From a checkpoint of a small image captioner.
Model: encoder arch convnext, encoder norm rmsnorm, encoder patch size [4, 4].
Training: adamw at rate 0.00096, 9000 steps, batches of 64.
Data: 101725 training examples, 5.7 epochs.
Rows from block 9 of the image encoder of a small image captioner, named by matrix and row number. Rows with one number belong to one neuron. Each number is 128 + 32 x the weight over its row's rms, rounded and kept within 0 to 255. All counts start at 0. Numbers have three digits each.
After each neuron's rows are labels from the 100 images, of 14976, where the neuron reaches its highest value: "strongest on" is what is common among them. Only what is clearly more common there than usual is listed. The data: regions of photos with short descriptions (Visual Genome).
# fc1: MLP up (encoder.blocks.9.mlp.fc1.weight, 768x192), inputs 64-127
# fc2: MLP down (encoder.blocks.9.mlp.fc2.weight, 192x768, transposed), outputs 64-127

fc1.242:078124206160159111132133149127163105128134125118081106131180110160085180128114131197122055196215133131134112095105182129067124151106121129072153167164170139121139116135109140118123206095112083
fc2.242:147113140152093108105201092240121102155138183141108111125148154139062088147134163158141103102080122191091143125123181138061097119124113148151154187118108150139096114095171157137106180135169129
strongest on: text has "player"

fc1.156:122170108094143129151122199170097156184121105149118137169135121154130083071115098071137148095149100124094126071157166105150192153187175132133167090153166118107171173118095109095178171136179161
fc2.156:148130116129122145133090105149068135147190052132125113158118183143118199122108122124114148089152140155117176114102116147113177216113119127153138166119091170119128093112091211138128109117091138
strongest on: text has "green"; text has "grass"

fc1.519:137072108119180119118126110071156161145058169135141131114154121174124126108116095070144136145119071112143123118161153181104143177198166153106100123098176132064110124161126141151137192107067147
fc2.519:100173078131036116134113117129094136088157049138103077151144095100085126138189178081113154091117138139138136095118151138097148162091154123088136139103149149039144110092087157091141098152125085
strongest on: text has "green"

fc1.120:090115176142191131121092101131130129151076162116165172111150146152108138100162094165171171195186073133112093123121167161174116115136114090195142124078177117115071143099110187176121160143115117
fc2.120:104126138099084161138152137102080129163135169122162136119144059145110094141130155151068132164098113099106144102131113080160113159118129099099084095105202104071096099083127084110108117127141062
strongest on: text has "sky"; text has "blue"

fc1.343:112169133108087161141125076153087104130190036090125108097087118045113104092168117147139110119124152131135085101172171128144147130113149124117134144089125110118128103109154132146120077122105042
fc2.343:140100112097215126145110103132167121138140087187133148119159099117153173148045076087152117125139177143078162145122050129119147112173141106151127088107121162215180177156106138205136109088126160
strongest on: text has "pizza"

fc1.535:079132151123186126133106221155098110150186159116133091086163142096107125064093106089103078157156103125075101151139149150112136105190126093166116140171143135126128120142087083148136116130155109
fc2.535:154133111121211135099231117155167107149063113154114054168184157165118105095129171136110161112154125123152170040101172128093134160156115130155092207128119155158099103109091117104145114121091136
strongest on: text has "sky"; text has "blue"

fc1.397:134121151151172167145134172045083102077137062140092166145152193033104138115123160154137138138124100121178100133108177177081138116133148101113160082118143152112135130138149122136119093116135104
fc2.397:150102073106161139049171115115174055182139165171213147154176221120183097129036072108171100152121168130108167147109123089135110123146152137128069135214094142179078145137139142094075129086112151
strongest on: text has "wall"

fc1.631:109162141090100117146173168092072073107122081095079112101066097111075063090130096167138047148060168144086143136199136126061129119103146102091112159160110152113120102126156108148097074077095122
fc2.631:152142168130183134127162140185108172159147146092108152111145108150103137130112123146161107070126128143111181121115163107105122157145102131162116132143075145188099115123180125153103156118106154
strongest on: text has "white"

fc1.323:127137137077159118163130174123131140145160145145115104133155111127093144084089121114130105159166129141128135172124156123060165172121135139095176181151194115096120116159095127183136112105112102
fc2.323:170149129105188145136201143147151103139115144107148082113165061200133102081136144159127154137139075107159170072117175132115121134163095129138124169136083134176087102118128100100140097153082114
strongest on: text has "sky"; text has "blue"

fc1.80:069126126150150125091084101077099144127069077121146106111114110166083119116090134192143146149123164116128110153116101117131073096133154150085109192090210149093178073165147131127107127134188153
fc2.80:114132110104056154080157123183099167188125132141152085112112161173121098116130142149122108122078090165074123145114112090115116145118157093102118131137082161097077103101185120122060142148128092
strongest on: text has "blue"

fc1.325:077128097107136118148121125054146130145100127090100097100136089154044108081097060210124117174114140156101148124165114166104107097106173126126117129095164112104158130160172163164123106111105134
fc2.325:099135118119151183147215120159119210074145168179087093148139115116129105139150176075099123118131141194146158132082109075125120157122164098136134107138114177096104091073157138112159113167067060
strongest on: text has "shirt"

fc1.515:146151192160115131095178136140120169154136132148153062109103045109141187086150152092124173123161142102144102129134134146139114115087138041138193151107125134125153128140092173101176083150145123
fc2.515:147149103145106100140106143106163150141139056117130134064135052094173112132120126127169153120089132128108155104176072160117175153122142109133102104101167144152175138196103168170175130148131091
strongest on: text has "bus"

fc1.16:127102147132110125089162149078147093136108147200103174177174175091151095129032155172136163097140144140160112089133101125135153137081084143094201136129099157126082119129176168153124142131208120
fc2.16:159151146163069159115137164054181123120126116088152154103132110108193119172109130125120118144117124150136126110137062122193157106148120076164145055175141139111160128142143157188139140172087153
strongest on: text has "man"

fc1.464:107120130111109111163058191032162127137113108161132119118159089142132161117095106141109103124164161156107111133094107106070139159133113119080135137130176111147139126200155137127093102128107118
fc2.464:165173040145068114093170158144156099122145152126142120121146080095105034142097136069102082147069102172146122109130103118081103137168115134174126110134130159098111131120134121114136121180120067
strongest on: text has "man"

fc1.404:092106140166103142071155156124133114102156110137089103112175110129124143093139186131138056133207166133111133125171153126107086121117101067134170122095164122132157062136149081132107106136152127
fc2.404:173166148110131138128160136151135171097211126173101111087115101117141098127119152080121136110100135188038121088145044092067137121141143117150106083091142179158159133135147140148145156161126096
strongest on: text has "pizza"

fc1.286:158112146156161127129132097141151154086075167095110170115167091171112176136131148158132124130148076133115106070118174136052108144174113155131175173174139136080117118084175143147117168113083120
fc2.286:156116131168009101112135108158092084127154120126103101096139083116068106134141126127111136144074104096098183095148132110128097080110115121102133076073140131069145103099146094083107171117169106
strongest on: text has "black"

fc1.62:101119109150180118096100130121131149134100072146112113131159083160156102078145148131183125152153129099149081147140191120139067082113114075152129125065169137138111095174105141127110079110150153
fc2.62:168142154112051168146149116126101144119175113148131112105127094148092164095122127153101148140120120127053124104148069074102109120146142137121079075081107189110117126117127120104133078134138082
strongest on: text has "pizza"

fc1.448:116138145082124136119148141076099142104163145129123072099112076142126184141183167103128208107125121073143071175062146125166096040089152097134154113112128136142139109141111130121157089130096149
fc2.448:127162132131179135140074180104131149123189095128150141102123053120166085147139127145179162129121133101131183120184119169145182156108143121094109096125139129136166157183111164141149102111151090
strongest on: text has "bus"

fc1.591:070159138138135127139155170114104167133152141094132053081132053163122191113169205118150130142151130120120080125114182097093081119120167012126138122119117159139168097171123130147148164097150158
fc2.591:188197173166112109112161156170130182135148120133141077096118105130148064160135151194153154127107105164095149086172079092082153169103184101119126128100117152107126087148176173106081183169126054
strongest on: text has "train"; text has "bus"

fc1.733:108131138124101109134111112080145092129109092112083149151069094142053125130122121136129057179141149122086127117134161085024160133163114068083180152157157119120184154132116137153166198158055116
fc2.733:127141151094139101077103160188106166150157140123134113149100139124107114149120123117155157121139085119082111127113164080074110139110163178098125154115059134181065157149149107114072191116135107
strongest on: text has "white"

fc1.309:174147125083135179070136100093156097107112128168097143148163170139131158108108151128187173106135082138195072127102129112102188162116140124089167136137168161108087110134137142113112189122082101
fc2.309:157186078141073114100146140114115120115122089099114141134148022145112092135134147068115101136108073128108188099117134162130138115143118152134148085148081133103101118155139102110126097187129099
strongest on: text has "green"

fc1.145:145184184175134130126194132142098147160165145069106104100096091110170150148165143096164164118140093098128107143183102106182129116169144122168142150115142139106106175123139149130162127058111145
fc2.145:150118129155143109127119141169155144145145118116096138062115064174162178191085053139148110128145089148103184131108132158134109138113135094153194110134092138166123109135170131139122151161132153
strongest on: text has "red"; text has "sign"

fc1.471:173149143045121116104118141113139190154150086149140098173132136099070158094134131107170162098154083113146146172134125170092119176130138113087138077120167154127124123138131140140124109132108162
fc2.471:114112149044183181123136128090111146113116126149134122135130089093116105089152130053146155093172101149120145121110151126120111113107129149117118101118079146155108139115078138060166079111103115
strongest on: text has "blue"

fc1.638:077171179134177135128132170119146112105121123113080150140153123156088146122112151178144068202200136142115093099116165127062103151104112132096157200160177135112120126132125106133148153103147099
fc2.638:162144163152061126122200092206115136172141171094111091109141118149083099136130179183114119106076096161083135072131167142097108140115104127129172165129118146120094095091159159155094152164161110
strongest on: text has "player"

fc1.472:097196157118122135121161075131084122156155077108121096094090085055126115087192149140136156131166152082142068125109168124142138084108187117136127163097141119107160131130138118092126095131075106
fc2.472:143146114123128085120108151155175114142172093155153115105140072122151132151092097100153125121103163142106175120165074164109145131125167124129135116115144144151171143209112180174135154127142125
strongest on: text has "white"; text has "sign"

fc1.503:116116152178163125143104121137166105108125056103104104086181141175130076076122122117191092133181149121132093157143185166146107120148120101168166069071149111120132119127132141115122073107161125
fc2.503:183169201121117145166135115109115140086192085119108111137159092168092180107135133142097116109128118126089143104129048102126138093182130108148097070098118188118174120115128097155140099135111101
strongest on: text has "pizza"

fc1.551:169130132117149156171148142050121126097160127153144131105160115152056099123152118095169185175114134094140081114145161165145102084138141097140157146107142120117160111160115139107195180091110125
fc2.551:114192091118198197117137141130068111086194083130167093195169129181170105126168165116097151108131120093161180131097146108142152131141154147112075123134110097124121096120123104094140040122130085
strongest on: text has "green"

fc1.644:111213182122140100099203081154109134149136108098114107134086183073129084130157113160157153149156108063159104111100101114159142137119206189136128137117138121090124159172175111081106164105118121
fc2.644:124155162142172082139088120180140147112131107105124144122107095185129185148117104135145161104140078082141156124154181195146172155084089167128147122160096085221181107194113139154154118108142188
strongest on: text has "sign"; text has "red"

fc1.544:091109101124169140081103098135125107120131075117133097131174128142114088072138144141167096134168136123159057149144175143129083095121146128107123127055141117107124102175152121109099047134108122
fc2.544:181160173112121160123149093130145146092189081127141100134148099135098185095116134116124125095116150122060157086149045096104112080149137142144091070103094182162157132128116142154127105101153097
strongest on: text has "pizza"

fc1.257:076156128151178126088116066135121096129067124133160161171199140145109090079121087155230152133139085147148060127105118163184128157123132111140154109091131171113108115107141160094140157111110138
fc2.257:107178141126045160096143097081094136142133144079162138137180055114111093106145179134087105156085089083068112097163148112149140124107113139067108090141172076066121100129146097129105119138165070
strongest on: text has "blue"; text has "sky"

fc1.640:111143113126171132167125192128108086123098054132105117160110204075140110079083141151096142125122151140111118079169139139156120084169130113115144096141159147093123120119172103098086116131130149
fc2.640:109118123117123078100128175157168052179139155128188155138163176151129135169094073130156085114136129132158156148147127175141143121132106139122117193202107147132091145149122168146090180124114209
strongest on: text has "black"

fc1.576:065185189128126125151134148127053134098097162100144086073115046162164224097138160093140149142145104108131073179083136097159128103099165095117157170100122134116164112146099160185173144128139159
fc2.576:123158125149063049119110167141164166194096125114119146071093092155154093138151105166159107140092113102098099124207136152088138171095168178127105154113141107145122131161100166165098117138170087
strongest on: text has "train"

fc1.747:120097154168228108139171097141146126116115153145103145098144118098138148134111133173146102119159103135116152083159105169176143077159154156160121110087194163079169095099102153109137127150156220
fc2.747:144057067149104109105141152151133118174079126195093157128127160102138127148034063124161091152164146141147191116091121124150121122179160130183133157120082171124044141082111158127089141096103135
strongest on: text has "snow"

fc1.420:098124102139198164184123195154142130110158153132125083127095072099145141163144193195107112104088138121099134125082129073087092120148162159115143143133116164108185090185148144163163154128119128
fc2.420:156148176188180084113158099147155161133096124069117113149170166102132145088111137196161135102090118103164108082185142132157142124130024103147121152144089137227165096149131140146113126113146142
strongest on: text has "man"

fc1.324:100144130136123138134139157142148146093141087136076102124124080129070112095078103093159124105121103140121133160149103192109212125200176068095139146129153135108182118131170107182139155116134127
fc2.324:139161126097179155117141138133122094133099076128109048155121154117101108096147133090119186110129102150102158131103173078067106196129188150130115133144096134190116069156075108067126145099098119
strongest on: text has "grass"; text has "green"

fc1.147:141136180095135149128104126083064130135184101129151109099095151074148118142168157149148153143108129069147069181065118112122091079119178127165133098121086127128129114183162125163133192135125114
fc2.147:163145161114255128150170139115134152111174140146109132168149112128149105171133083178166156172155138098142123140140123171164157077119107112123145124145127103191131174168166163120118067127159146
strongest on: text has "red"

fc1.709:066110103104101109051150109147152084118132094150108096102134115091103129091135051135106111119137159152099071115100121134129150097112128116093124130129156154110100105133105113111067133084144176
fc2.709:069095074158201110109195148177118167139099143182140088177133120165121091122120129077094177076178112152173200109081121182139155127145139126162151138154165124173164114133132141126119131118108124
strongest on: text has "sky"

fc1.366:070090133110134127083137116162152068108128086131106105135162147070151154092109103157110125164122150167156085073081116137132126103105134121085114153075142156108145108084132120099037136093140140
fc2.366:075093074123212130115166129151117147090139155201164093170152125144140120157119123082142188099175159162156162099090114144156172093149147107135139124141188118122178155118138160140138136099093109
strongest on: text has "sky"; text has "clouds"

fc1.174:074169186115115147114123127075059147134098126133156114109158051153144158082164204169152157153143101123140020182076167126133138107119188065131141121109141149105152135133103143181147176134169172
fc2.174:139174111128028128089132168115116141167121156119180099085108108160182102162140129161107133166079125113089094131157098114128128174091167100098102132130145100058113096138120174123106142179143058
strongest on: text has "train"

fc1.282:099126146142143129087136138148141169175136113150094116149179132138136140114109102175162097173182094159175095136101173140059109144090108131066155171151173115112135144111125150160125179105102136
fc2.282:148134144107143127082197119158117090147141168115133092106140091160092061143147148143122131136092105151088147077115166130096106105134120141117141144158090128141072120097172162099101135166156061
strongest on: text has "man"

fc1.478:144160115167185159116111143047132121095086146162129146135163096151112169081123156171140160181171105126096069080107156146096187166145139144125124103117168129072141141149101178201146159102121142
fc2.478:121096050144030104094123114087115063140099108154172115170204155144145112153121098116130144179148129087101165123155161094127116153143152123085081154140106136076094139114064119080142126100121085
strongest on: text has "black"

fc1.292:065087150167179146111153087133116118102142155093142080106122109136121081101157128147205074088188146117142088136136155138135130142146192158171109131095135120048141142110157144097131078149122098
fc2.292:152123201136125084150112125139132173098162071125089114111133084169091189088133138138118108074093116114061159083169082121137127095164098129139123107090111159146202138143118113201143148079138128
strongest on: text has "pizza"

fc1.670:097106135139129131058114110127134104119100093147130121133183074148137092039126160111152107160160104133114079160174157140143102116083098030169149131064141135149123109110130160150107073154189130
fc2.670:168172145133081192139115112088105200122171133113137138090116074138143159141108152138087124166117163125053113082139046097127124133138134110124107045093168128149138120130153140159157079146128075
strongest on: text has "pizza"

fc1.492:115121158161189096117115148154106149143091170092150170088173139145132166134125143146158161147129108139147106128122148169206125117166126121194131109110217144090089115093123166141142156054112129
fc2.492:115122124095113157108148147102078120129128173162139143144128106153126095152087103102091102156121113131103160136117094079145109126122185105129132077119146137065084108083176073113092154145118079
strongest on: text has "sky"; text has "blue"; text has "white"; text has "clouds"

fc1.106:109144130114186153092116097135087121139063139112154158158187105161124109068116157153143121162126067133133065094117157144099112120156167092146145106103188173075130091083132158123131174074071151
fc2.106:130152134163000131098135081115102120137128118108137131134170096133120118136147160138131138192106142118055133079140151116121144134095127114097136093108142108065148096138141137110126158133160066
strongest on: text has "green"

fc1.54:113127124143159145083142082136155122066097131176111163135146114154154116090129117132198119160127084122159131130165114126169135059133100123192082113080170128108138125051116140176063099153143202
fc2.54:171120082107122162092162121082091107139119126158115137115160124147086114150076080096105124158162140129092144097081069092142100073155135123149114088112119163124049134067126116081120076144123094
strongest on: text has "plane"

fc1.428:146144114156146108153113133034067099091146095156105132173123121098072144079129204151131097163150100128098114133129137158101124138138102170102119159159145126085167095118137157158124114103061116
fc2.428:107082089075113126065153119137104070180083224140199162166176182158147074163099086119121102117116153115079149160149170084131063127130124129081102146172101126140061126105118126080090121066135097
strongest on: text has "white"

fc1.50:072119151168117112160153187115143126134131128118094166084083148134117135150194138147168088184154073106147135160169191151158142125097139108137148067092121147111135130134092130145150160144134129
fc2.50:101125158153142125114129122144075139117110148164093137189127178185113062113104146136102156135134098127087160146159146087051103172096104121135140114098101129110120087144120118096118160091141132
strongest on: text has "blue"; text has "sky"

fc1.307:120141129145144134118131132120117147090137129193101164163116120124202126112117170141158174158129113143183148088123117134136198073159128140116133119121198142073157103052149128167086148145161198
fc2.307:167105040133105134088152142104122068169088099175098101123142158135113118151091065087127153162166137146164135123085094126137095102168119111190127123111068197101087134076062154072134105152077144
strongest on: text has "plane"

fc1.225:126193149064130115159148121137055108161087069079094059122049086151129059050112125165113134106059167123088142105216146106111140082124174137113109135152150116120170119092091122141093104140116174
fc2.225:114116159126120124166153116200098195172168168117124132113090118126099187143118127150086105100119157159131135152116157139119137167119122165150149176130093152130110098110160189160112157122121145
strongest on: text has "man"

fc1.137:159164109168147138159187125156116156142089157121166127103140116147146083115180148090156157126143125086126107087116123120164136112166164117167130136188161159075136122135159150111193240056126103
fc2.137:116153099165138140106066130117094102082144091106140106149122104193139176131141137091095167136135082113122165152125129121141138169082157149123147100161091104111160073159110064133135127156131114
strongest on: text has "green"