Weights of a small image captioner: 5.11M parameters.
Rows from block 9 of the image encoder of a small image captioner, named by matrix and row number. Rows with one number belong to one neuron. Each number is 128 + 24 x the weight over its row's rms, rounded and kept within 0 to 255. All counts start at 0. Numbers have three digits each.
After each neuron's rows are labels from the 100 images, of 14976, where the neuron reaches its highest value: "patch colour" is the nearest of a few named colours to the mean colour under the peak. Only what is clearly more common there than usual is listed. The data: regions of photos with short descriptions (Visual Genome). In brackets: how many of the 100.
# fc1: MLP up (encoder.blocks.9.mlp.fc1.weight, 768x192), inputs 128-191
# fc2: MLP down (encoder.blocks.9.mlp.fc2.weight, 192x768, transposed), outputs 128-191

fc1.367:133087125141117110132108088167088126122131106100121111147155114125125105124127127115100157085081103072100102122125138069153084131140141132127086127137124138141121136155108128124092120163100144
fc2.367:100131092152115119137134143108146155147134151094143135082152095117147096134182132107079131143168138156116126151134126085110201108118118132131185126116122124089117134102142129139196154157124110
patch colour: black (41)

fc1.689:169139107140128106126158141130137172135162180178150136115092105142140179127160113158133143098145132133117133140117133144085122111085105112132116162115111126118111123151154155087137158054137114
fc2.689:120121144084124110137132122167103108098111145111127158188133130125183166094129131132110143172139114113121058137102114091095108148122146143089195127106089107129149108138160131132100202144140163
patch colour: pink (25)

fc1.365:150078128112089109107131088129114119137124117148136108151103140137163163133113154145105103116116124133149133144106160071120108122108145087152098148145114093139102083155114095144086153148086165
fc2.365:111140109127153089124147130112146130121121141098139144109108140135134122131144090103131131137145148101126148151180140135118137135137115122112131163074120140142155110107131122150026124084132134
patch colour: brown (62)

fc1.521:079143124121121110109108139142096127102095138147128136106135144143172092132155157105099150126109076079105127122106141101145137150137125173092071125121103137140140093144129106137154153150152103
fc2.521:115115130120140149119123142103134139171124139103119109110125121118100165137152130151141127145150180137111131102179148119135131158099156167099097141138115147141164143125133139152174122092131155
patch colour: black (31)

fc1.457:110078123099107103106130122186131119165129122100120118123150122124138104165134135130128143123054113074091161143086130093117091129145141148156102139136111096122126141116124115110089134121107132
fc2.457:121150077146103106125121158113141167146151143117186129117150130172164085146152137118103103156118142140132114144118140105100147109130080155152181137105124090090093116148147134139159141137118105
patch colour: grey (72)

fc1.41:127099167147114153154125099150141098130125117081141122125145075148146130140121175117104163105100121129130098154151107147132118127102144138152136102135157120142129126097133109183122068091126107
fc2.41:118128145103118136141083089111113110161164127138108130087167117126130128067146144131122125109126128153113089146133135143163138124148125092125160106180132124108117151137129117115192163122104112
patch colour: brown (62)

fc1.123:130104148165138187120119118123096135154113125091117108162095062151151119095129158126133142129121095126136118154129155123100159101097161094139098153150137105193118173137084089154125114094136144
fc2.123:089123143124154093159094137100105122127115132153107172093141148128106112100165116103109120092138162116086127129129104128170168150148099118160130122116139108130125142132119111157158132136121152
patch colour: brown (60)

fc1.762:108122150179129160102105125146100096087126063145121129098167103122123069151108113133124145114106107113149111124171138119140150132106126111110123127158111167098101126118162146177112119090121138
fc2.762:091135079135107113145134132117169118147118156168117143112137073117112108104162148155086146128126149133118128123127136110108173108134098132140149135120135168125142122164130110146194158124142138
patch colour: grey (69)

fc1.473:124108130146135161127104146109096112120124112124114133111151110153118148119094126136123138162102140120143127126137124107130119144121141121134103132168154159123146121148125129116125087127099141
fc2.473:102131110130124114138118117129130114155132131160119136120141101131109093124153172128097117098113148104112097101115117095163163103157112118147167106100150127130102161143104094110180134163146109
patch colour: black (28)

fc1.571:124088119093116118129131132178126117155115100089109112168153125137139129154136137116138168146051137078096104152093141085146101147144159149128115155114118093132136155112105135126074090130072114
fc2.571:113137094148138112146125136117130139143137150108180125106152135138149087148169141113118135142112112165145124134119133106128188107123106121131163130097141085093107133116132132123209139162124101
patch colour: black (30)

fc1.395:175127155103115115118150135066113136078113138141111138147141141153125154132112078157090164119149122161125126165115122102146092128127118169124132154168128099157124165137140122131124124108108170
fc2.395:148125118113138151130181140147185152115142103145144099165090112098144076112150137174110098137139124086138142133090118130108150102108164102175112089096158169148104132163114108107122130097113134
patch colour: black (30)

fc1.585:111090108106136115095115099179117116159121101089123115139148120142125128118112114130105141115068120097085134150069129081148080134144152147138102135141093088139134153133137151131088151115091115
fc2.585:103145076158134105131121144106138154151155136115169143089139125147140082142146126108080129157128130127103110139112124092104165098120101122145185144111126129100109121114138131154167136148111116
patch colour: grey (73)

fc1.618:103084127110129087108096121185133119149119097113113135139168110133156108136116135140118136131080117081090142126068127093115090151122136158174111136113105107117139137131106121116082149114093123
fc2.618:108142079147120103085121165101144160145163168129185149103158136182175100147119130104089131145133140124124096134116154109085125090126090145128184147120109107131111134140148144145142159117130127
patch colour: grey (66)

fc1.725:142116125130127132109119072166109116129139087104116135147146141108138133124089108106098173103070056095106106152137108085137085167126187096099085104134136132125113157125155146140124147142111108
fc2.725:091131091142115122148126150104147124147168150132137144079132120129130081140207134143075138148141123153096107142136155119104222092100102119131169140096108138114116131132135136150219131107113114
patch colour: black (29)

fc1.758:091107137148146141136141145148108083081132106125149093126183108172148119150142150111133154087081096079114093129118137106135147155106137137148112113172104170173151158115151117148131141111136123
fc2.758:122139110141128150147112125135151123163130140113110129108145106110138127118176132122141117124162161141092113127143109104134166128154147115117112130142109138120142108123120125113222137098094144
patch colour: black (29)

fc1.667:135128136132131103131152134120110104080120097153123164124193121176144115133138116134126172094120096109117156114151132143142108125136133169150126129158099135195146105139161093140145159163133151
fc2.667:145150111138120148122128132124129122163107154086128121111131126097132146129165133132166117139145141160142139123177126131116099123106132132089076148148131141131128121114123146101191131129102129
patch colour: black (38)

fc1.338:190140114096146149134157129097128137092141150133114142141110133137124190115095107135116145125128113167157102190112108115116085121128145141139131150135102123147147178136153144105144141120113172
fc2.338:140094144086132125130150121150180143109157112144132112176118109110148100108116133168099106134139111080144111129061101135096117101119150128149139105115113142141130149153135126123107154100142145
patch colour: black (33)

fc1.754:120129142129140101140117159100109073144146150127105155157181131159168124144116107136112163117092115076108122100127150130146139136130139166127105130134121135187123131108137113119163168151138132
fc2.754:164136129138138152147126143152141152180126115097143102098131132105133101140125119118168095091147163145129119113136115128130079144117154131110069124167128111113110107100122149108180113095105126
patch colour: black (35)

fc1.454:181114106117132166151155151093135130137139174098091129121107138144147182151107105127103154104094102135104120153116107120113115137143135118130097138120077117153150150131152130096133112106104149
fc2.454:126137115092113139117150161129151151112152096147119114116116106109146089107164134137076109115152127120128084145066129138104159095135147108107185108108128131130120111124125098125165163097158128
patch colour: black (28)

fc1.580:119137140131123117134097162137132065104119099100097127143180130154154143137129114117130182169068078122148112144175116104149127150135174106112096135098116145146117141126122137124119103130091136
fc2.580:123130120136111093143131144128120114145133161135167134109149146136122123131156143122151130113154135154135122105133140118131161131114071116137124135113165098113115118122128152121202136122145117
patch colour: black (56)

fc1.98:132082125129133153132108117150105114150139120074128121143162112134161123143113156137098155179081123090133116134126135120120148138113147135100130135079123126098116109115123089198146113144124088
fc2.98:121137149119119123154106126115134132171150113117137109120127111124134101136192123104101137097132136150119138122124112136152236135159121126169155131099132141137097145140099128132220164152136124
patch colour: brown (60)

fc1.746:133089111116114104134117116182127128137144118122121124125147143152153111135129110135123142131086110103078134143074141111102077140151150171160131138118083116129150149134134143114107140111076112
fc2.746:121156074148111116098132190117138177140155158114168137114143139162187106139133121104095103140140118112138096157120142126084145078138099136093188136099103101133109125155144129129141176109132110
patch colour: grey (67)

fc1.765:101152147176138120147128162107078142100139111150184115105124130132081057117120062112124152130144127176126106135128145118135112102092116147134109119134132137106121146132155158140141164084144139
fc2.765:103138098090140138125152104127130110099145126133142119111134107090122124072158141137109162144145152096123071129112141097117164119101126081125175103080117152165136107117111108118120157123128130
patch colour: grey (71)

fc1.731:126096115077111116119124126142082092114155119149137137166138090129134154126099140162098101102162067145140120100121152110085115163109139168152134148109124111133123128154095093149104137138090133
fc2.731:119100131135140079112111107120097112136142140113149162129123152142145157104136106140122121119116136060120117135147141155160155140135097116117139152081097142142134129128138140157043133087117115
patch colour: brown (60)

fc1.294:103133148172134150127153184125097125095118119152167133130121106149104077119105103124135122152171145145135115097145167115150149088091103142135140143137130155115157110121165157141108140049106104
fc2.294:104135067133124124138158132126135125061114141163126141105118113106119111104142158136106156117127125088114122125117135093131136141115096092126158122094105147148135107111100102137143134134136131
patch colour: grey (71)

fc1.745:095147139148101117129070122200109072094155072141138116131147130138105063104139131105115122132101119136137135109156091116125127137129119157119104144154095131115160094097104090194139130141158127
fc2.745:092112117105150158122153113094180133105182136145137108124143088110091122108134146156103125141118155098137160100115163115109139114079134118160158085091137143140131139125103120121121152087170136
patch colour: pink (32)

fc1.726:112107110105128101109133096177129144139130106125104151136143157121156108104107110138116145102077103074091133165082121079115056134130156138148115121127110089118109159136143154113090151103109125
fc2.726:118145069146088100127122169101125161146167136122170142096140136164158091146155128116068110155145124129125098136118157115101157089137083136120192158101122135126115107160148127150139151109130106
patch colour: grey (70)

fc1.606:135137113143106145126137148116157148154105139098080149144120152196154102093123109140098122164074129102100132120127164098123153138142162141143112165116119128159096133138114137125120108119136096
fc2.606:131146125150153111135129164153132132131090122148129126116105143127105093153193116130140108082152148125085158106138096119145188152131116131136076112089152138168101142119090122121205099119137142
patch colour: brown (64)

fc1.70:125161120134105102094137161143120138111129144161147147148096111150130128160178146122151169102102105103107138135093118148090074133121134125107124155104133118143151135168135114095121128074126095
fc2.70:126154145135112127140117134120128117133129155117148138166120122159155170128129119129122144185123145149141114098108125107090087151102148188112101159166106106105146077168153133158176171124152154
patch colour: white (26)

fc1.738:112126086124154154102137169100157132116095110073138107118114123163154112096094109113105114155080121118101120148127128076102126133155170148114111165106104125143114123173093131123132150107125107
fc2.738:142144124165122109153146170132157124157112107135141144074087141113108093148192092134127104110173168142089157128152103101154168129081114162146081162091156120118101137109095155160171092097134121
patch colour: brown (72)

fc1.246:120090121121134116111128134152173082143141139094110117151162133095161117178090185078151173127069132107136112165138114084113118143117136134089108096109133118135134097110121132185163166152117108
fc2.246:119092129157149129120099110085110135175178118115161096142157148121134080164158142132124116105113149129121121106142161177131183091147134110132110107119144137138102152120133167112175113106083097
patch colour: black (29)

fc1.222:119122136131148128120112111143121055129103108125094111111174135166158111126089126132118160111104103107101066114158129098114118156093143178130126112128124142181150098146095116137160155147158134
fc2.222:122105123119130140130148125110132112186151151096130140115125145100139112144170132102165120107161174135115125119152125130145125111121129118101096119155127100132138138111132162127206116077114126
patch colour: black (26)

fc1.502:148101117151147154144170119106117134138142181126083137093115102112163142162118133116130126136108130078130102170151119127101113142145134107128171104143096136143132111105172157142144127131112125
fc2.502:179124132083126140137162123126134178146163081113107103118116115127182045126137130130108096125158093093145127181097124150119112076158155103109134125132106133117118094133132123128104125109125098
patch colour: black (29)

fc1.326:107151166144131105151107153157106089080149074148119125079156140170113099160148087092119182107136093113109133145152127141147110120127146132121148127114093167142149103119147117134121141110143118
fc2.326:128164095141123143121125149117158112143133165115159121091156108135152145128124142110151103142147170144155102119161132126093088136101115119077097124132120127123124111136115131110188148118122144
patch colour: black (37)

fc1.247:105107121137108135126138120174129114141113111109142165143108117107113116109122156147146104197087104210187125160102117149134115121117139128142096123110113103119126154112135154149101113139151146
fc2.247:136118159094117110120102100116124135190131133112118125144145086116166162103154109100125125114148190125138101157135087135129052145144122134152115128211133141119140166127146148122055141122115123
patch colour: black (25)

fc1.262:125141103090133127119117088175120141136158137101152135139129160136140139111130093122113132131056092079081128147112130097138100153160149132112112130130100099119141150115171147118105153124127103
fc2.262:119160081140098102159121183124106164143172124128160147074120144150133062142166122131068101152138118117096093133108140116111166098129106134128193159105122117115096089139133116156174146111154117
patch colour: grey (70)

fc1.196:121129149099125144111144077104091136096171125137123133132144136178149145137121110147089141122096094121109099100153144064131123121154164132133116113181119116182120178121185129137102119157102143
fc2.196:115141136160103131173120184148149157144128111157144111107110144144133089187158151174096107119134122084114133117134142132117193097114142136155112129056162139133091108164106132114114104168157133
patch colour: black (25)

fc1.348:118111113112133124089103072183116133142147107079132116150146117122126127157129109119098156140065105091092116146110119100141075154134155117119089114145111117119136149110161171129095152097098103
fc2.348:091143090140123100157125138104127142147167151121153144083132120141123065119162133128065133160138116147098116143111139106116185113130109114122203149112109124095122101128147114172202153133149110
patch colour: grey (77)

fc1.175:119076103100120113120137092168111146159123140131108114159133146131134134127091120148116130107101126089086127139068144068123102122130142120165122149134110065126095169132124132124090143120076114
fc2.175:119159079161106125121131165113128155147141151124157151097144144150186091164131126109092144130128119116134098139121142127082145074126099146101176145083123148141117128141140140138101135141122113
patch colour: grey (73)

fc1.388:163155144115116127116141090104133150072106135150144141127144142145097162103114107146112179115140155179123096179114114127144088110077125182119108158166120152154129162125138159121158136092128152
fc2.388:156100133070131152133177100148182128108136090138130102175106123083175121118153143131126126134122116118149116139074119106104150141097181121131127099117096146138139135127127132100154136106125140
patch colour: black (38)

fc1.296:129119163167148171159145154152079106096139133102139082129145115145142123140135121115127157102099104082113094151138124136149141122117158126125098113150111155164146141129149131147102115099136116
fc2.296:120134096148134132156105123106132137170129120140116138081147085119116111110163136106131131122142137148102098129132123121131179119152100098127140142140123142110120111112113119140226140128099124
patch colour: black (35)

fc1.249:093139112132099143113114134107105149120118134117142135111102107135187088104145118143099112132117094128142159111094121083131128115125152145116114179152101126124061142166132102125104130135118153
fc2.249:121170128128130136141148143133128146144114091067135091115110094120130106093188097136118085096167151176125182153148110127134181172146141116138110128121147131114124077155112093139168137084099105
patch colour: brown (62)

fc1.11:105114095172116162129142169123094131104109144157172128120129071160134090092104112124105117149113122107138112093127167099136165095091150149125139147140128133134122126147184164143106140068090118
fc2.11:101146083131168120146139119111139114089103122166136127107122101136137126103152149118096169094116119099119146117084123086134167149109100096152146118079117153125115130122088117131147113154127118
patch colour: grey (69)